config = dict(
    encoder_arch='vit',
    model='masked image model',
    dataset='photos with spoken descriptions (Open Images, Localized Narratives)',
    train_examples=203450,
    image_size=32,
    crop_scale_min=0.5,
    horizontal_flip=True,
    method='mae',
    mask_ratio=0.5,
    loss='mse',
    encoder_norm='rmsnorm',
    encoder_norm_position='pre',
    encoder_activation='gelu',
    encoder_mlp_ratio=6,
    encoder_head_dim=48,
    encoder_fused_qkv=True,
    encoder_bias='none',
    encoder_qk_norm=True,
    encoder_parallel_block=False,
    encoder_inner_norm=False,
    encoder_drop_path=0.05,
    encoder_patch_size=[4, 4],
    encoder_layers=12,
    encoder_width=192,
    encoder_positions='sincos',
    decoder_width=128,
    norm_pix_loss=True,
    decoder_layers=4,
    init='trunc_normal_002',
    residual_init='scaled_by_depth',
    optimizer='muon',
    muon_scale='original',
    lr=0.015,
    momentum=0.9,
    nesterov=True,
    orthogonalizer='newton_schulz_5',
    adamw_lr_other_params=0.00088,
    steps=10400,
    batch_size=128,
    epochs=6.5,
    lr_schedule='cosine',
    final_lr_fraction=0,
    warmup_steps=200,
    weight_decay=0.03,
    adamw_weight_decay_other_params=0,
)
Rows from block 11 of the encoder, named by matrix and row number. Rows with one number belong to one attention dimension. Each number is 128 + 32 x the weight over its row's rms, rounded and kept within 0 to 255. All counts start at 0. After the name is the row's rms in percent of the matrix's.
# q: attention query, key and value (stacked) (encoder.blocks.11.attn.qkv.weight, 576x192, the q third), inputs 0-191
# k: attention query, key and value (stacked) (encoder.blocks.11.attn.qkv.weight, 576x192, the k third), inputs 0-191
q.58 097 [172  67 154 158 160 140 154 147 121  98 105 169 158 118 194 134 116 175 111 177 138 130 147 145 138  77 112 135 144  98 169  99 154  79 131  92  78 155 120 133 155  90  75 175 129 158 164 138 110 114 110 177 179  82 127  93 123 183 167 173 126 142 164  83  77 101 123 124 106  76 183 143 135 175 101  77 138  72  97 112 172 158 191 105 153 124 154 126 106 208  80 146  84 128 161 123 111  86 148 111 128 134  91 132 179 130 107 137 129 133 129  76 181 182 149 181  92  94 121 143 143 183 173 143 116 167 140  97 180 102 147 180 180  95 108 130 125 134 149 113  46 103 142 120 117 158 143 143 124 147 121  86 122 143 140 122 122 106 140 156 101 168 138 124 202 134 106  94  89 115  88 172 123 125  54 108 135 144 141 130 143  81 140  91 121  92 142 153 143 105 202 107]
k.58 099 [125 111 161 142 184 140 132 129 101 133 135 162 132 136 122 123 180 136  93  99 152 156 184 132 135 150 131 141  56  41  91 108 205  99 133  72  72 125  84 130 102 175 157 120 103 124  54 122 133  82 108  96 119 209 144  75 165 134 100  98 148  90 191 144 121  99 130 114  95 124 119 142  65  67 117 123 114  97 194 135 147  61 118 120  82  92  79  82 180 159 164  98 136 114 144 142 118 166 149  89 106 142 179 104 159 119  89 130 119  73 113 124 116 110 179 136 118 117  74  98 115 126 119 102  99 120 121 140  93 127 167 117 179 107 118 117 105  65 128  82 124  88  95 140 172 162  97 136 158 135 127 129 100 141 110 125  67 143 168 143 132  97 100  96 118  52 116 113  93 138  90 101  82 135  85  80 137 155 172 104 136 132  98  74 136 124 151 151  89 186 128 114]
q.59 082 [144 137 128 143 159 119  98 123 131 116 147 112  97  94  91 102 120 151 119 135  89 126 174 104  79 102 105 136 101 121 165 133 165 130 125 121 135 118 119 149 107 137 114  98 200  94 195 133 207 137 172 111 103 128 133 156 150 105 101 135 124  88 148 166 109 139 148 115 162 166 138 171 102 128 137 119 160 129 105 155 131  57 185  91 141 132 125 102  43 115 143 132 154 139  95 165 144 104 148  76 140 160  72 105 103 187 130  91 102  58  83 106 151 168 133  99  89 126 117 112 159 187 132 182  97 154 148  66  96 117  81 183 103  99  65 118  81 142 142 198 167 166 106 106 184  98 119 135  91 136 132 133  90 123  84 103 190 161 143 163 129 103  66 113 158  80 149 107 114 104 166 122 119 154 137  93 139  79 136 203  91 207 137 167 160 124  83 137 144  88 100  84]
k.59 096 [151 106 156 150 135 113 132 156 175  81  83 141 125  74  89 186 126 121 106 148 177  89 111 142 108 132 163 100  95  92 163 189 108 147 158 134  91 101  86 113 118 103 113 101 140 101  70 148 156 169 164 119 137 126 142 143 148 231  87 119 169 111 113 167 159 158 112 156 162  78 171 109 145 131 116 119  90 165 148  89 158 132 172 116 160 166 151 195 133 132 134 105  92 102 199 218 149  98 124 142 162 172 138  94 160 192 139 131  85 129 113 168  85 157  72 115 117 124 110 107 114  97 111 132 162 161 121 102 147 178 118 155 109 150 134 179  63  82 131 132 108 133 132 139 138 148 121 131 154 119 140 123 129 150 130  92 127 139 143 142 158 136 106 116 154  99   9 248 114 140  97 110 122  86 125 158 134 134 170 132  85 173 144 114 103 161  99 166 117 135 127 116]
q.60 094 [165 141 128  82 127 201 141 179  79 155 131  95  84 134 108 154 149 130 173 106  92  93 174 139 158  94 153 122 190 108  67 110 115  86  95 174 181  80 114 169 146 201 140 134 110 124 152  87 132  95 152 158  82 121 184 186 119 144  97  65 103 137  94 189  67 139 160 126  96 118 146 134 111 161 156 148 134 138 126  89  99  92  93 109 113 117 129 128 127 179 172 143 122  59 100  92 142 142 119  97  85 122  95 169 138  81 119 133 181 107 105 148 123 121 149 140 132  78 108 107 156 168 161 121 125 118 104 152 168 108 154 139 146 135 105 116  74 140 179 184 179 144  90 158  94 115 156  95 124 146 132 217 150 161  90 140 177 159 123  78  96  88 165 134  95 133 116 124 168 107 121 121 175 107 154  48 140 118 115  99  97  81 102 196 126 118 131 117 161 150 105 158]
k.60 084 [114  95 114 148  81 116 113 141 100  44  92 160  94  96  73 118  94 111 111  81  64 118 121 125  80 145 164 102 160 141 134 122  98 122 130 112 107 120  74 131 141 135 116 143 155 146 172 134  87 187 127 125 104  91 126 132 167 176 145  87 175  90 115 171 168 129 130 106 147  99 182 141 147 152 147 182 131 104  44 176 117 141  91 110 114 133 127 127 134 137  84 114 125 101 130 114 186  75 171 137 132 146 117 110 131 101 206  78 164 177 153 153 135  83 148 179  98 102  52 156 144 167 134 144  83 106 119 165 183 123 164 102 131 191  66 177 117 139  94 123  78 152 120  89 139 120  92 161 125  95 114 149 111 185 146 175 107 121 155 131 106 145 174 162 120 118  97 136 159  94 124 166 134  84  93 109 144  51  93 144 124  82  96 138  98 192 161 125 125 150 192 107]
q.61 101 [163 164 127 114 129 180 121 120  94 128 114 155 137 162  89 113 150 161 167 135  89 138 205 165 127 144  96 118 150 153 123 107 108 132  96  75 132  39  79 137 132 195  99 173  95 155 155 113 108 137 144  87 122 120 147 149  95 147 141 152 105 138 175  92 129 142 109 128  98 103 162  99 105 162  86 112 152 100 165  96  95 142  32 110 147  58 179 124 197 164 135 166 106 133 138 150 136 106 156 172 120  93  85 105 151 145 135 121 154 108 166 193 178 156 111 130  96 114 101 109 101 118  98 127  67 126 165 113 106 146  73 103 129 132 123 146  99 187 106 108  83 120 151 143 156 131 134 131 202 161 120 113 134 181 119 119 112 113 106 128 105 113 182 134 133 117 119 116 155  97 146 105 203 189 113  80 136 156 130 181 116 156 125 189 122 162  84  55 163 206  72 115]
k.61 108 [123 107 139 151  81 164 156  57 111 160 109 143 146 101 136 101  76  71  92 100  94 155  97 104  70 129  50 102 217 141  75 112 133 134 117  68 111 155  64 108 106 108 103 152 114 142 141 136  98 148 151  91  93 188 167 113 144 182 115 152 138 112 100 139 105 146 136  83 130 106 130 119  73 155 146 107 126  88 170 107 108  81  84 152 104 141 165  93  84 180 179  74 124 112 141  97 105  72 143 144 156 159  92  73  98 143  95 100 118 162 135 130 105 139 105 170 122 137  82  94 168 159 120 120  88 105  95 151 107 161  88 105 123 155 116  92  85 115  96 111 123 169 156 117  83 166 155  82 101 101 144 149 128 111 123  95 125 104 172  92 113 155 184  82  84 132 151 144 167  79 150 167  77 112  48 110 174 124 123 106  79 126 173  81 113 123  99 110 168 129 133 166]
q.62 103 [156 162 150 157 100 150 137  97 118 130 128 159 107 135  70  93 145 118 141  97  92 113 156 156 148 163 133 165 100  77 153 144  84 148 153 135 111 111 110 124 113 110  88 146 126 100 142 148 143 156 169 157 106 133 126 145 145 152  38 162  92 158 194 139  86 180 150 102 147 151 100 133 123 151  94  83 102  67 101 174 100 138 124 178 160 188  74 112 114 112 167 162 184 130  93 163 108 191 164 128 161 113 106  90 109 127 177 127  98  66 151 133 136  66 146 100 154  78 221 131 172 120 121 153 139 164 137 113 137 111 183  71 144 121 170 130 123 106 140 179 128 119  47 215 130 126 125 110  55 138 123  93 167 111  88 114 172 150  65 162 130 135  82 165  99  87  88 163 128 114 112 127  68 100  96 134 160 100 126 115 106 109 131 120  86 106  90 124 125 109 146 167]
k.62 101 [124 170 143 184 111 135 144  77 104  82 118 176 158  86  92 112 136 124 112 114 192  54 119 103 173 182 158 152 152 119 144 157  73 180 116 155 105 145 125 150  83 102 117 105 185 129 137 117  91 163 182 189 141 131 133 149 171 146 184 168 147 137 147 158 130 137 136 181 184 141 138 164 109 128 144 126  75 142 164 193 130 161 107 105  77 128 162 100 163 131 199 184 171 148 141 151 151 146 146 174 212 142 141 127  57 143 167 107 159 131 165 182 161 167 123 128  89 118 128 100  71 165  62 129 157 164 134 134 140 110 133 143 121 110 160 136 122  67  54 174 135 145 141 116 151 148 159 158 123 106 141 143  82  93 153 155  96 117  86 119 131 141 101 208 133 103  95 172 128 128 104 139 136 163 146 159 128 148 150  96  74 126 141 124 111 169 100  94 112 171 165 123]
q.63 086 [112 148 129  74 130 149 131 102 143  82 122 212  96 183 128 167 146 105 122 121 131 102 127 132  82 137 143 136 123 139 111 120 119  75 143 162 101 100 144  95 105 163 138 122 132  81 135 164 154 130 100 108  41 122  96  78 138  65 167 115  74 117 128 126 137  97 131 133 134 167 137 170 131 143 135 119 161 153  89 141 113 162  85 135  59 183 130 130 136 117 135 160 127 139 102 100 144  92 134 146  51 140 120 133 124 138  86 102 152 155 144 116 162 122 190 122 204 113  65  85 131 154  79 109  46 109 132 163  96 117 111  51 161 155 128 105 119 132  84 118 110 126 140 113 124  67 103 133 157 166  75 180 125 137  70 133 100  43 151 107 117  80  96  61 185 134 143 153 124 120 126 104 173  97  91  93  74 191 153 124  71  89 108 129 132 132 128 141 126  98 163 190]
k.63 085 [127 217 119 205 139 115 127 151  56 101 146 116 132 123 128 102  90 172 135  89 137 145 161 128 119 121 157 168 156 146 113 107 138 149 154 130 188 150 112 116 183 110 130 102 109 203 122 128 175 159 120  59 133 142 102  96 110 118  95 165 104  51  92 110 147 239 125 113  97 141 139 150 134  85 140 119 208 140 190  89  77 168 160 137 159 157 107 110 136 120 160 105 109 158  88 169 119  99  52 111  24 181 119  68 112  94 111 146 101 191 118 150  91 119 130 138 142 134 148 104 111 142 122 131 119 114 114 149 127 139  93 102 118 142 124 130 181 187 147 146 174 148  81 150 107  74 155 155 142 139 126 113 138 144 107  98  55 105 124 127 144 146 116 139  93 127 113 155  77 159 112 148 149  85 137 118 134  95  71 149 155 138 151 168  95 166 122 107 144 112 147 113]
q.64 097 [130 132 149 100 115 150 150 113  87 144 158 112 142 146 174 177 151  64 123 137 108  81 164 115 233 136 160 144 152 159 107 152 117  82 135 157 159 107  61 119 188 139 139  61 170  77  91 130  64 181 146 182 178 156 150 119  86 110 130 100 129 152 116 128  98 106 159 129 181 135 130 153 114  60 132 129 132 101  76 135 157 142  91 179  80 180 118  91 143 155 119 145 168 135 146 153 138 114 135  96 128  99  86 121 141 105 109 156 147 158 176 114 133 100  81  99 171 146 134 151 114 116 112 164  59  75  93 154 105 115  77  56  89 187 136 149 120 141 111 120 116 108  91 136 100 123  70  66 112 154 104 121 114 169 142 146  94 188 122 145 132  82 172 135 126 100 123 105 188 153 126 110 180 129  83  73 113 136 187 103 112  73 114 130 119 123  87 148 125 104 154 159]
k.64 103 [147 113 174 165 164 103 158  82  92  95 115 109 128 112  76  93 186 172 123  97 115  64  93 109 116 167 141 123 147 136 143 175  93 145 115 125 176 118 183 135 108 121 188 112 170 166 128 117 159 114 140 157 178 180 180 147 135 153 142 143 159 107 132 189 114 154  92 116 140 125 130 192 112 127 142 136 153 180 152 109 118 142 129 142 166 127 136 104 159 123  55 131 173 121 124 179  57  69 133 109 163 127 164 106  94  98 165 143 186 141 100 120 200 149 151 109 155 118 110  83 105  98 101 164 112 176  72  97 134 214 124 156  90 194 156 155 149 150  87  56 102 110 125 152 135 125 106 142  61 113 143 115 145 135 131 158 185  97  73 129 160 142 168 161  99 116 152 122 175 204 128  87 151 116 114  77 120  71 145 175 126 117 150 140  90 137 148 112 118 115 102 124]
q.65 097 [162 161  59 142 159 189 160 129 119  89 171 120  92 139 117 126 131 120 227  85 177 109 171 169  86  71 124 117 152 142  72  84 102  98 150 139 129 148 159 174 142 133 118 151 114 145 170  88 133 149  51 108  39 163 141 116 158  59 122 153 137 126 116 129 130 139 122 121 141 140  86 159 145 140 136 217 126 181  90 136 106 120 120 131  35 119  97 127 115 118 139 105 122 167 107 122 157 129 134 174  73 115 102 180  96 135 111 150 160 148 103 120 128 134 154 123 158  48  85 118 134 126 134 138 149 114 123  92  92 141 135 154 164 135  80 123 141 109 108 129 174  64  82 123 143  34 155 131 141 225  89 144 102 127 149 101 147 105 123 174 146 149 155  72 148 160 153  97 154 168 122 119 110 120 119 171 126 121 137 135 135 132  88  91 141 163 159 143 109 125 142 166]
k.65 096 [164 119 117 163 172 116 137 102 137  96  91 127  64 173  97 143 158 162 138 135 150 176 135 151 122  74 168 105  89 185  96 115 136 171 128 178 154  78 149 181 173  74 133 143  51 115  90 120 130 161 106  94  90  45  69 111  84 109 135 132 159 137 124 125 164 141 168  97 137 143  93 128 130 171 160 146 134 136 141 143 141 156 141 111 156 106 106 161 203  92  83 154 160 167 110 142 124 160 104 148  87 179 149  80 121 108 180 163 121 127 118  87 150 130 196 172 156 112 167 157 103 103 100 108 249  69 154 154 135  68 123 164 144 163 155 159 131 121 131 147 150 161 124 110  97 103 144 145 143 123  78 103 176 179 124  89 132 132 127 121 150 172  97 172 128 131 133 142 105 108 130 152 132  85 130 150 115 107 151 102 157 121 210 156 161 173 113 148 162 155 137 165]
q.66 088 [102 118 157  93 135 127 132 170 188 112 119 124 139 170 130  54 126 132 109 168 178 113 120  77 157 126 167 177 117  86 155  93 161 116 135 131  57  89 101 125 110 116  80  96  91 109 160 155 145  63 169 130 168  93 100 124 179 126 162 106 182 157 190 202 108 118 149  80 103 137 118 128 168 142 123 159  94  95 148 110 124 101 161  93 176  62 138 118  94 126 150 147 117 155 140 152 117 143  91 126 126 111 121 154 153 118 146  69  80  68 123 117  88 115 146 115  92 132 133 144 138 181 148 162 132 145  70 154 134 114 148 128 171 114 165 109 108 117 172 156 108  98 112 152 132 137 153 169 186 141  36  89  96  41  55 120 111  63 158 135  94 161  91 151 187 140 117 103 114  58 132 115 121  93 148 127  91  95  94 105 142 134 138 146  87  94 106 119 172 165 132 131]
k.66 089 [ 74 132 103 100 105 152 158 129 114 103 138 140 148 156 130 129 129 127 116 142 137 151 120 105 161 147 159 101  83  85 102 116 178 128 145 146  79 127  76 146 160 111 133 150 108 134 149 134 100 110 127  83 125 104 127 119 135 150  98 138 104  56 147 140 100 134  94 146 139 142 118 120 172 151 125 122 102  70 180  32 171 133  98 159 143  55 137  98  90 126 138  96 145  75  71  93 156 176 108 137 170  57  84 170 128 155 137 129 100 153 120 124  84  84  85 187 107 149  58 117  80 156 112 143  98 171 164  89 116 160 131 100 124 104 186  97  92  64 176 163 131 113 117 124  85 104 203 104 114 160  86 122  68 129 113 137  77  57 110 122 104 168 124 175 135 106 102  66 112 121 164 153 184 131  69 117  72 185 189  94 141 130 137 156 143 103 127 166 104 137 140 125]
q.67 099 [110 101 159 126 106 127  79 150 118 164  81 158 141  80 112 113 161 115  80 161 136 162 163 139 134  83  94 153  75 128 124 178 225 112 181 138 111 130 166 106  79  82 117 164 139 150 118 173 134  82 208 137 177 130 113 163 136 102 128 131 125 126 151 138 118 178 132 152 109 163  97  87 117 128 103 122 123 141 142 138 163 169 128 105 124 125 133 173 164 106 119 123  36  60 130 130 141 122 161  98 133 119 135 152 167 113  88  57 117 143 137 165  74 153 159 105  59 128 180 110 140 124 124 129  92 132 130 127 124  71 206  95 116 134  59 131 201 182 112  90 121  99 135  91 141  82 124 171 123 131  83  95 158  78 125 138 172 149 139 112 133 136 103  99 118  96  85 136  50  63  71 108 106  94 151 151 148  86 119 170 137  98 139 117 155 160 166 145 126 127 175 143]
k.67 104 [ 77 151 123 130 115 119 107 167 116 108 174 102 113  82 196 204 132 131 116 103  75 153 149 133 139 112 106 148  99 111  86 185 177 150 100 146 149 164 130 164 145 141  82 128 151 154 144 135 125 112 107 176 104 131  47 110 180 144  95 119 186 133 114 111  60 137 129 156 106 107 117 108 117 116 105 120 149 116 150 116 132 128 112 116 141 121  85 157 185 141 122  96  79 110  69 118 119 160 140 143 150 136 125 151 157  33 108 110 167  90  41 165 118 106 119 117 145 137 106 118 140 119 129 114 118 143 122 155 124 127 123 145 152 100 133  84 119 106 125 113 133 131 109 110 114 125 130  74 157 122  97 136 133 136  70 141 149 158 153  64  87 101 100  84 145 132  69 162 129 148  92  75 116 162 132 185 158 137 138 103 152  68 106  46 168  38 166 214  63  97 201 158]
q.68 084 [ 99 124 149 200 128 129 131 154  91 158 166  53 125 154 125 147 116 115 120 149 163 111 109 153 188 117 159 128 130 127 109 156 118 134 114 115 146 128 121  81  90 130 164 123 113  91  99 110 167 115 111 176 136  95 185 146 117 164 154  67  92 181 169  90 101 138 134 130 109  92  78 107 129  71 200 146  99  75 154 104  97 106 159 118 114 153 131 167  71 113 159 129 146 102 158 134 140 123  51 163  95 186 106 112  90  95 122 160 146 126 101 191 138 112 158 126 110  64 129 180 125 129 119 164 122 108 183 125 112 109 191 130 135 120 163 117  75  75 182 205 103 165 102 144 123 140 135 169 149 179 126 170 141 126 152  94 167  65  86 134  88 133 143 177  50  58 188 164 142 100 117 137 113 118 148 136  89 109 100 102 149 114 173  94 109 119 127  84 147 165 154  97]
k.68 089 [ 75 150 144 116 167 121 137  88 165 146 114 156  96 138 106 157 177 152 100 121 193 155 136 132  75 111 114 131 163 156 156  86 138 107 105 153 157 158 130 126 161 148 132 148 195 109 149 110  51 172  85 145 155 151 156 200 150 146 167 112 122 191 103 119 188 136 120  86 110 137 143 113 160 136 194  47 113 101 109 147 173 124 127 155 137 131 154 135 147 138 147 127  74 151 148 104 135 161 133 122 169 187  77 156  87 169 170 136 140 200  99 176 155  40 174 162 178 155 109 182 149 144 117  88 139 109 182  86 152  69 130 109 123 152 139 156 155  64 103 138  77 118  99 109 137 124 116 152 109  85 139 120 173 137 114 134 183 115  94 166  88 120 144 182 151 120 143 115 158 113 123 115 129 108 141  58  66 124 155 144  93 114 160 106  97 101  94 101 117  77 124 159]
q.69 088 [132 116 110 166 153 127 170 167 147 161 140 128 116  66  94 148 106 116 160 111 190  74 151 177  91 116 131 120 174 125 112 116 136 169 112  70  78 118 183  98 138 117 152 130 128 177  91 111 165 129 120 127 152 140 176 108 159 192 115 135 101  91 111  70 167 122 110 171 101  85 104 148 104 101  81 109 163 158 125 146 129 123 141  94 108 174 127 161 200 147 117 106  49 138 118 119  89 148 175 141  53 173 126 165 158  94  87 147 166 103  96 102 110 170 136 117 119  99 181 132 130 154  76 153 109 163 127  85 112 142 104 138 107 104  79  53 131 182 157 138  86  74  97 117 162  57 164 165 115 100  77 136  63 113 103  82 131 139 141 141 147 123 115 174 176 100 118 126 102  65 204 125 115 174 149 118 144  93 103 128 151 116 144 138  87 166 152 155 158 123 164 154]
k.69 092 [124 142 198 141 114 130 165 181 114 146 114 163 123 122 112 186 137 110 112 143 158 116 145 154 112 105 124 112  47 136 118 174 148 128 130  51  69  60 180 155 178 114 129 133  98 157 136 123 104 162 103 105  64 122  87 103 117 101 130  99 147 112 119  94 108 146 101 108  67 120 100  99  87  81  43  90  91 163  99 159 110 122 193 108 111 144 165 141 169 125 141 179 190 164  81 159  80 178 131 158 138 151 158  55 184  86 120  89 144  83 107 126 144 121 136 175 111 160 129 111  90  53  98 119 154 114 113 115 154  96 127 172 172  88 129 124 115 109 147  95 156 130 143 103 144 177 137 111 152 111  91  65 136 161 115 150 133 131 153 161 125  97 145 157 144 110  62 119  94  94 143  82 128 111 150 156 133 165 129  98 123 175 118 124 149 125 173 164  86 190 140  75]
q.70 088 [136 158  78 144 109  66 149 110 131 128 111 187  87 110  98  75 107  82 174 135  95 172 155 154  42 100 118 164 192 180  94 126 112 166  78 116 125 102 169  93 172 144 125 133 132 192 101 124 156 155 157  86  84 142 158 144 115  96 143 162 127  99  80 141 130 116 172 159 146 141 121 169 118 165  79 142 210 172 120  99 139 185  86 120 150 126 124 157 121 127 140 130  92 194 114  97 113 122 174  74  81 146 166 155 135  73 107 120 143 143 129 107 128  93 110 163 154 126  75 102 144 109 117 125 121  75 144 163 107 169 134 132 131 167 134 104 108 122 179 144 164 107 134  96 159 100 135 105 107 146 164 183 188 134 140 123 154 132 149  67 162 105 125  92 162 163 136 138 119 116  79  79 116 151 139  72 228 163  73 167 116 128  66 124 148 145 164 155 158 131 131 146]
k.70 090 [159 109 142 131 151 119  69 197  76 109 141 100 115  85  86 179 129 107 157 108 127 142 130 144 148 117  84 133 118 140  76 169  97 133 139  80 103 119 121 146 159 101 166  87 136 141 117 151 227 116 133  83 102  25  84  96 166  91  82 132 130 101 118 122 102 148 117 120  81 136 126  97 135  73 136 127  94 174 109  62  96 150 145  92 151 110  82 198 125 148 107 124 134 163 131 135  98 106 130 106 138 158  89 134 165  97  98  88 138 115 119 166 114 183 121 110 153 165 133 121 116 124 116  94 159  58 122 141 149 123 152 124 118 180 113 105  82 155 127 138 140 128 153 148 154 111 104  99 105 143 133 175 166  99 118 120 131 210 162 128 122  99  99  89  76 171  89 214 115 124  94 172 114  83 163 204 144 135 116 188 141 137 107 174 193 174 139 147 134 120 152  70]
q.71 103 [140 116 106 165  99  50 134 114 151 120 102 130 175 184 148 134 173 101  97 127 171 116 147  97 201 126 126 142 134 106 128 136  78 112 137 100 107 137 128 139 126  89 103 112 160 103 167 122 144 189 112  80 169 121  89 123 111 132 164 150  85 140 174 129 160  65 133 158 157 137 149  86 114 176 107 148 155 140 124  99 119 109 146 187 167 148 106 100 115 105 102 198 160 204 114 163 195 144 128 198 101 156  93  75 115 142 136 103 111  75 199 141 164 132  64 104 132 176 100 152  96  50 175 136 125 164 138 167 144  79 117 154 135 197 122 143 146 140 102 124 101  91 146 138 142 155 144 137 101 137 141 119 180 119 142 117 108  76  95 151  92 104  77  95 109 110  59 145 120 121 131 159 133  98  66 126 162 149 113 143 119 192 178 151 128  75 117 118 131 173 194 110]
k.71 098 [152 146  94 155 187 144 103 125 170 138 161  58  97 132  97 128 152 123 145 137 171 147 139 107 123 168 114 144  99 108  92  55  66  96  94 205 128 108 120 150 114 145 157  89 117 135 137 166 150  83 104  85 103 176 168 114 163 128  81 172 143  59  86 144 107 168  85  84 165 127 118 174  82 129 113  83 177 149 180 181 124 121 131 147 139 175 122  80 112 185 110 179 113 170 114 128 111 161 143 154 125 106  56 145  82 163 190  97  75 131 123 125 161 122 121 108 188  95 153  95 104 149 125 158 123 146 123 164  70  74 111 123 105 124  91 162 151 112 116 138 184 121 100 161 149 128 115  74 107 174 159 161 184 132 102  90 115 134 115 135 104  78  84 116  96 109 116 160 126 194  99 128  83 188 133 101  86 134 164  89 146 164 122  87 102 141 147 133 166 137 142 121]
q.72 094 [160 143 153  98 158 153 144 105 137 117 113 219 159 121  94 142 159 130 129 123 148 156 150  88 142  80 135 116 109  41 183 137 122 136 172 100 125 106 136 125 172 120 128 137 155 162 144 178 164 185 109  97 124 143 168 124 149 135 163 107  75 170 118 133 129 134 104  98  82 108 127 123 123 113 106 149  91 142 180  93 156 126 130 182 147 176 108 152 112 197  74 152 174 175  96 151 166  92 114  96 149 110 111 107 131 199 185 135 154  79 167 153  96 215  77 129  69 128 166  77 111  79 173 159 122 140 173  88 119 111 150 135 189 130 110 128 111 172 130  99  88 128 156 124 160 175  82 181 138 142 191 107 182 119  92 129 121  82 133 123 143 136 112 131 159 137 103 161 163 155 158 182 121 121 101 135  61 128 140  99  96 105 122 180  73 136 116 157 179 115  89 116]
k.72 099 [148  97 120 147 142 175 155 119 132 157  49 164 109  57 143 138  55 118 148 124 154  96 197 130 152 165 106  38  81  99 114 110 145 144 191 132 100 103  65 186  93 134 125  83  67 101 107 107 141 100 151  95 116 150 125 117 145 133  73 148 109 162  86 197 124 160  78 129  76 114 151 185  72  84 127 128 128 115 144 126  97 101 115 153 112 150 130  58  85 183 150  93  96 175 148 140  88 128 129 155 125 103 110 125 152 166 107 121 126  93  98  84 159 133 133 141  89 104 135 156 111 209 115 100 147 105 111  76 113 120 158  77 219  91 108 166 124 125 112 136 141 214  99 157 166 153 137 104 125 186 150 150  79 130 104 111  92 110 161 119 127 164  84 129 120  98 100 123 135 153 132 140  98 176  95 139 142 137 117 112  89 118 101 144 142 107 163 159 121 128 127 131]
q.73 099 [122 134 154 144 155 102 122  91 122 125 125  96 162 159 146 133  82 202 133 125 180 124 119 130 106 107 136 100  93  97 147 113 154  94 179 144 188 118 172 194 123 147 100 156 125 107 108 146 143 125 106 107 157 167 101 155 162  97  86 125  49 160 147 117 169 156 112 140 102 167  71 134 138 124 111 141  85 113 133 102 112 102 116 115 162  98 123 143 192 164  96  80 137 144 135 165  95  81 198 104 103 163 124 113 103 190 218 124 133 156  76 187  94 134 177  99 134 138 150  78 111 139  84 185 164  70 178 145 143 114 174  94 162 164 142  98 196 106  64  92  93 120 107  90 123 121 115 161 116 149  99 122  84  93 173 162 174  89 129 141 171 151  66 133 169 131 194 133  49  82 120  92 124 151 123  94 167 127 158 138 128 130 128 117 134 145 147 126 144 135 144 165]
k.73 093 [162 149 148 161 123 163 102 116 168 151 162  97  88 177 190 110  56 142  89 153 112 135 139 127 164 123 120 138 122 123 167 118 119 117 147 170 133 130 147 156 156 143 120  87  91 118 122 126 101 123 142 113  95 133 108 117 133  89 125 200 144 153 123 118 140 213 185 151  94 129 135 133 145 146 159  59 111 143 183 116 190 112 142 115  78 146 143 166 175 112 145 162 163 129 180 153 173 158  74 116 113 178  98  69 126  88 130 141  74 181  86  98 107 128 127 113 147  74 176 124 100 139 166  72 189 136 135 168 126 184 110 178 100  78 131 178 128 176 111  83 128 103  94 109 122 149 166 198 121  94 111 112  90 109 148 133 118 108 143  67 110 208 137 151 152 159 126 161 107  64 189 115 159 105 117 139  91 172 127  81 132 114 154  69 126  80 126 107 149 128 178 116]
q.74 105 [ 89 117 157 195 139 113 121 147 122 144 167 110 152 103 139 121 153 100 112 165  80 129 133 150 193 138 217  83  74 164 178 150 140 101 159 131  87 114 160 161 156 180 146 117 150  94 112 152  94 146 195  98 175 140 115  41 147 113 158 127  97 100 176 135 180 101 134  80  77 163  74 145  92 110 118 163 189 193  78 145 120 130 172 138 122 141 131 137 122 129  87 128 158 130 154 123 126 106 106 133 158 142 114  78 129  88 178 105 179 140 124 133  99 162 151 110 123 150 147 174 116 120 162 102 116 119  94 196  64  74 128  73  70 122 123 161 239 131 134 169  93 142 124 154  95  99  90 121 132  65 179 141 158 168 185 114 151 135 140 135  84 101 177 119  97 123  97 187  92 108 136 135 136 137 150 107 128 110 117 125 163 110 110 150 129 130 145 139 140 112 133 123]
k.74 112 [ 75 167 164 110 176 158 164 107 101 132  95 105 128 126 168 112 119 119 130  63  84  77 151 143 123 155 143 121  97 150 151 110  85 163 140 175 129 111 131  96 128 147 118  77 147  89  52 180 166 104 120 169 139 146 140 142 145 121  78 135 126 145  81 157  67 195 139 144 145  84 114 124 140  67 123 114 114 198 112 128 135 109 161 104 111 155 141 132 179 117 118 127  68 165  92  79  75 108 217  89 154 170 141  98 114 119 122 159 142 140 120 100 144  92 123 100 125  86 145  99 105 108 163  79 115 115 124 134 151 140 162 115 174  80 134  99 100 153 160  66 166 122 115 172 135  96  97  77 118 132 150 144  92 100  99  95 130 147 128 130 106 110 164 151  92 166  97 128 117 154 154  33 155  52  79  68  97 154 167 123 149  79 160 152  92  99 192 170 108 133 127 161]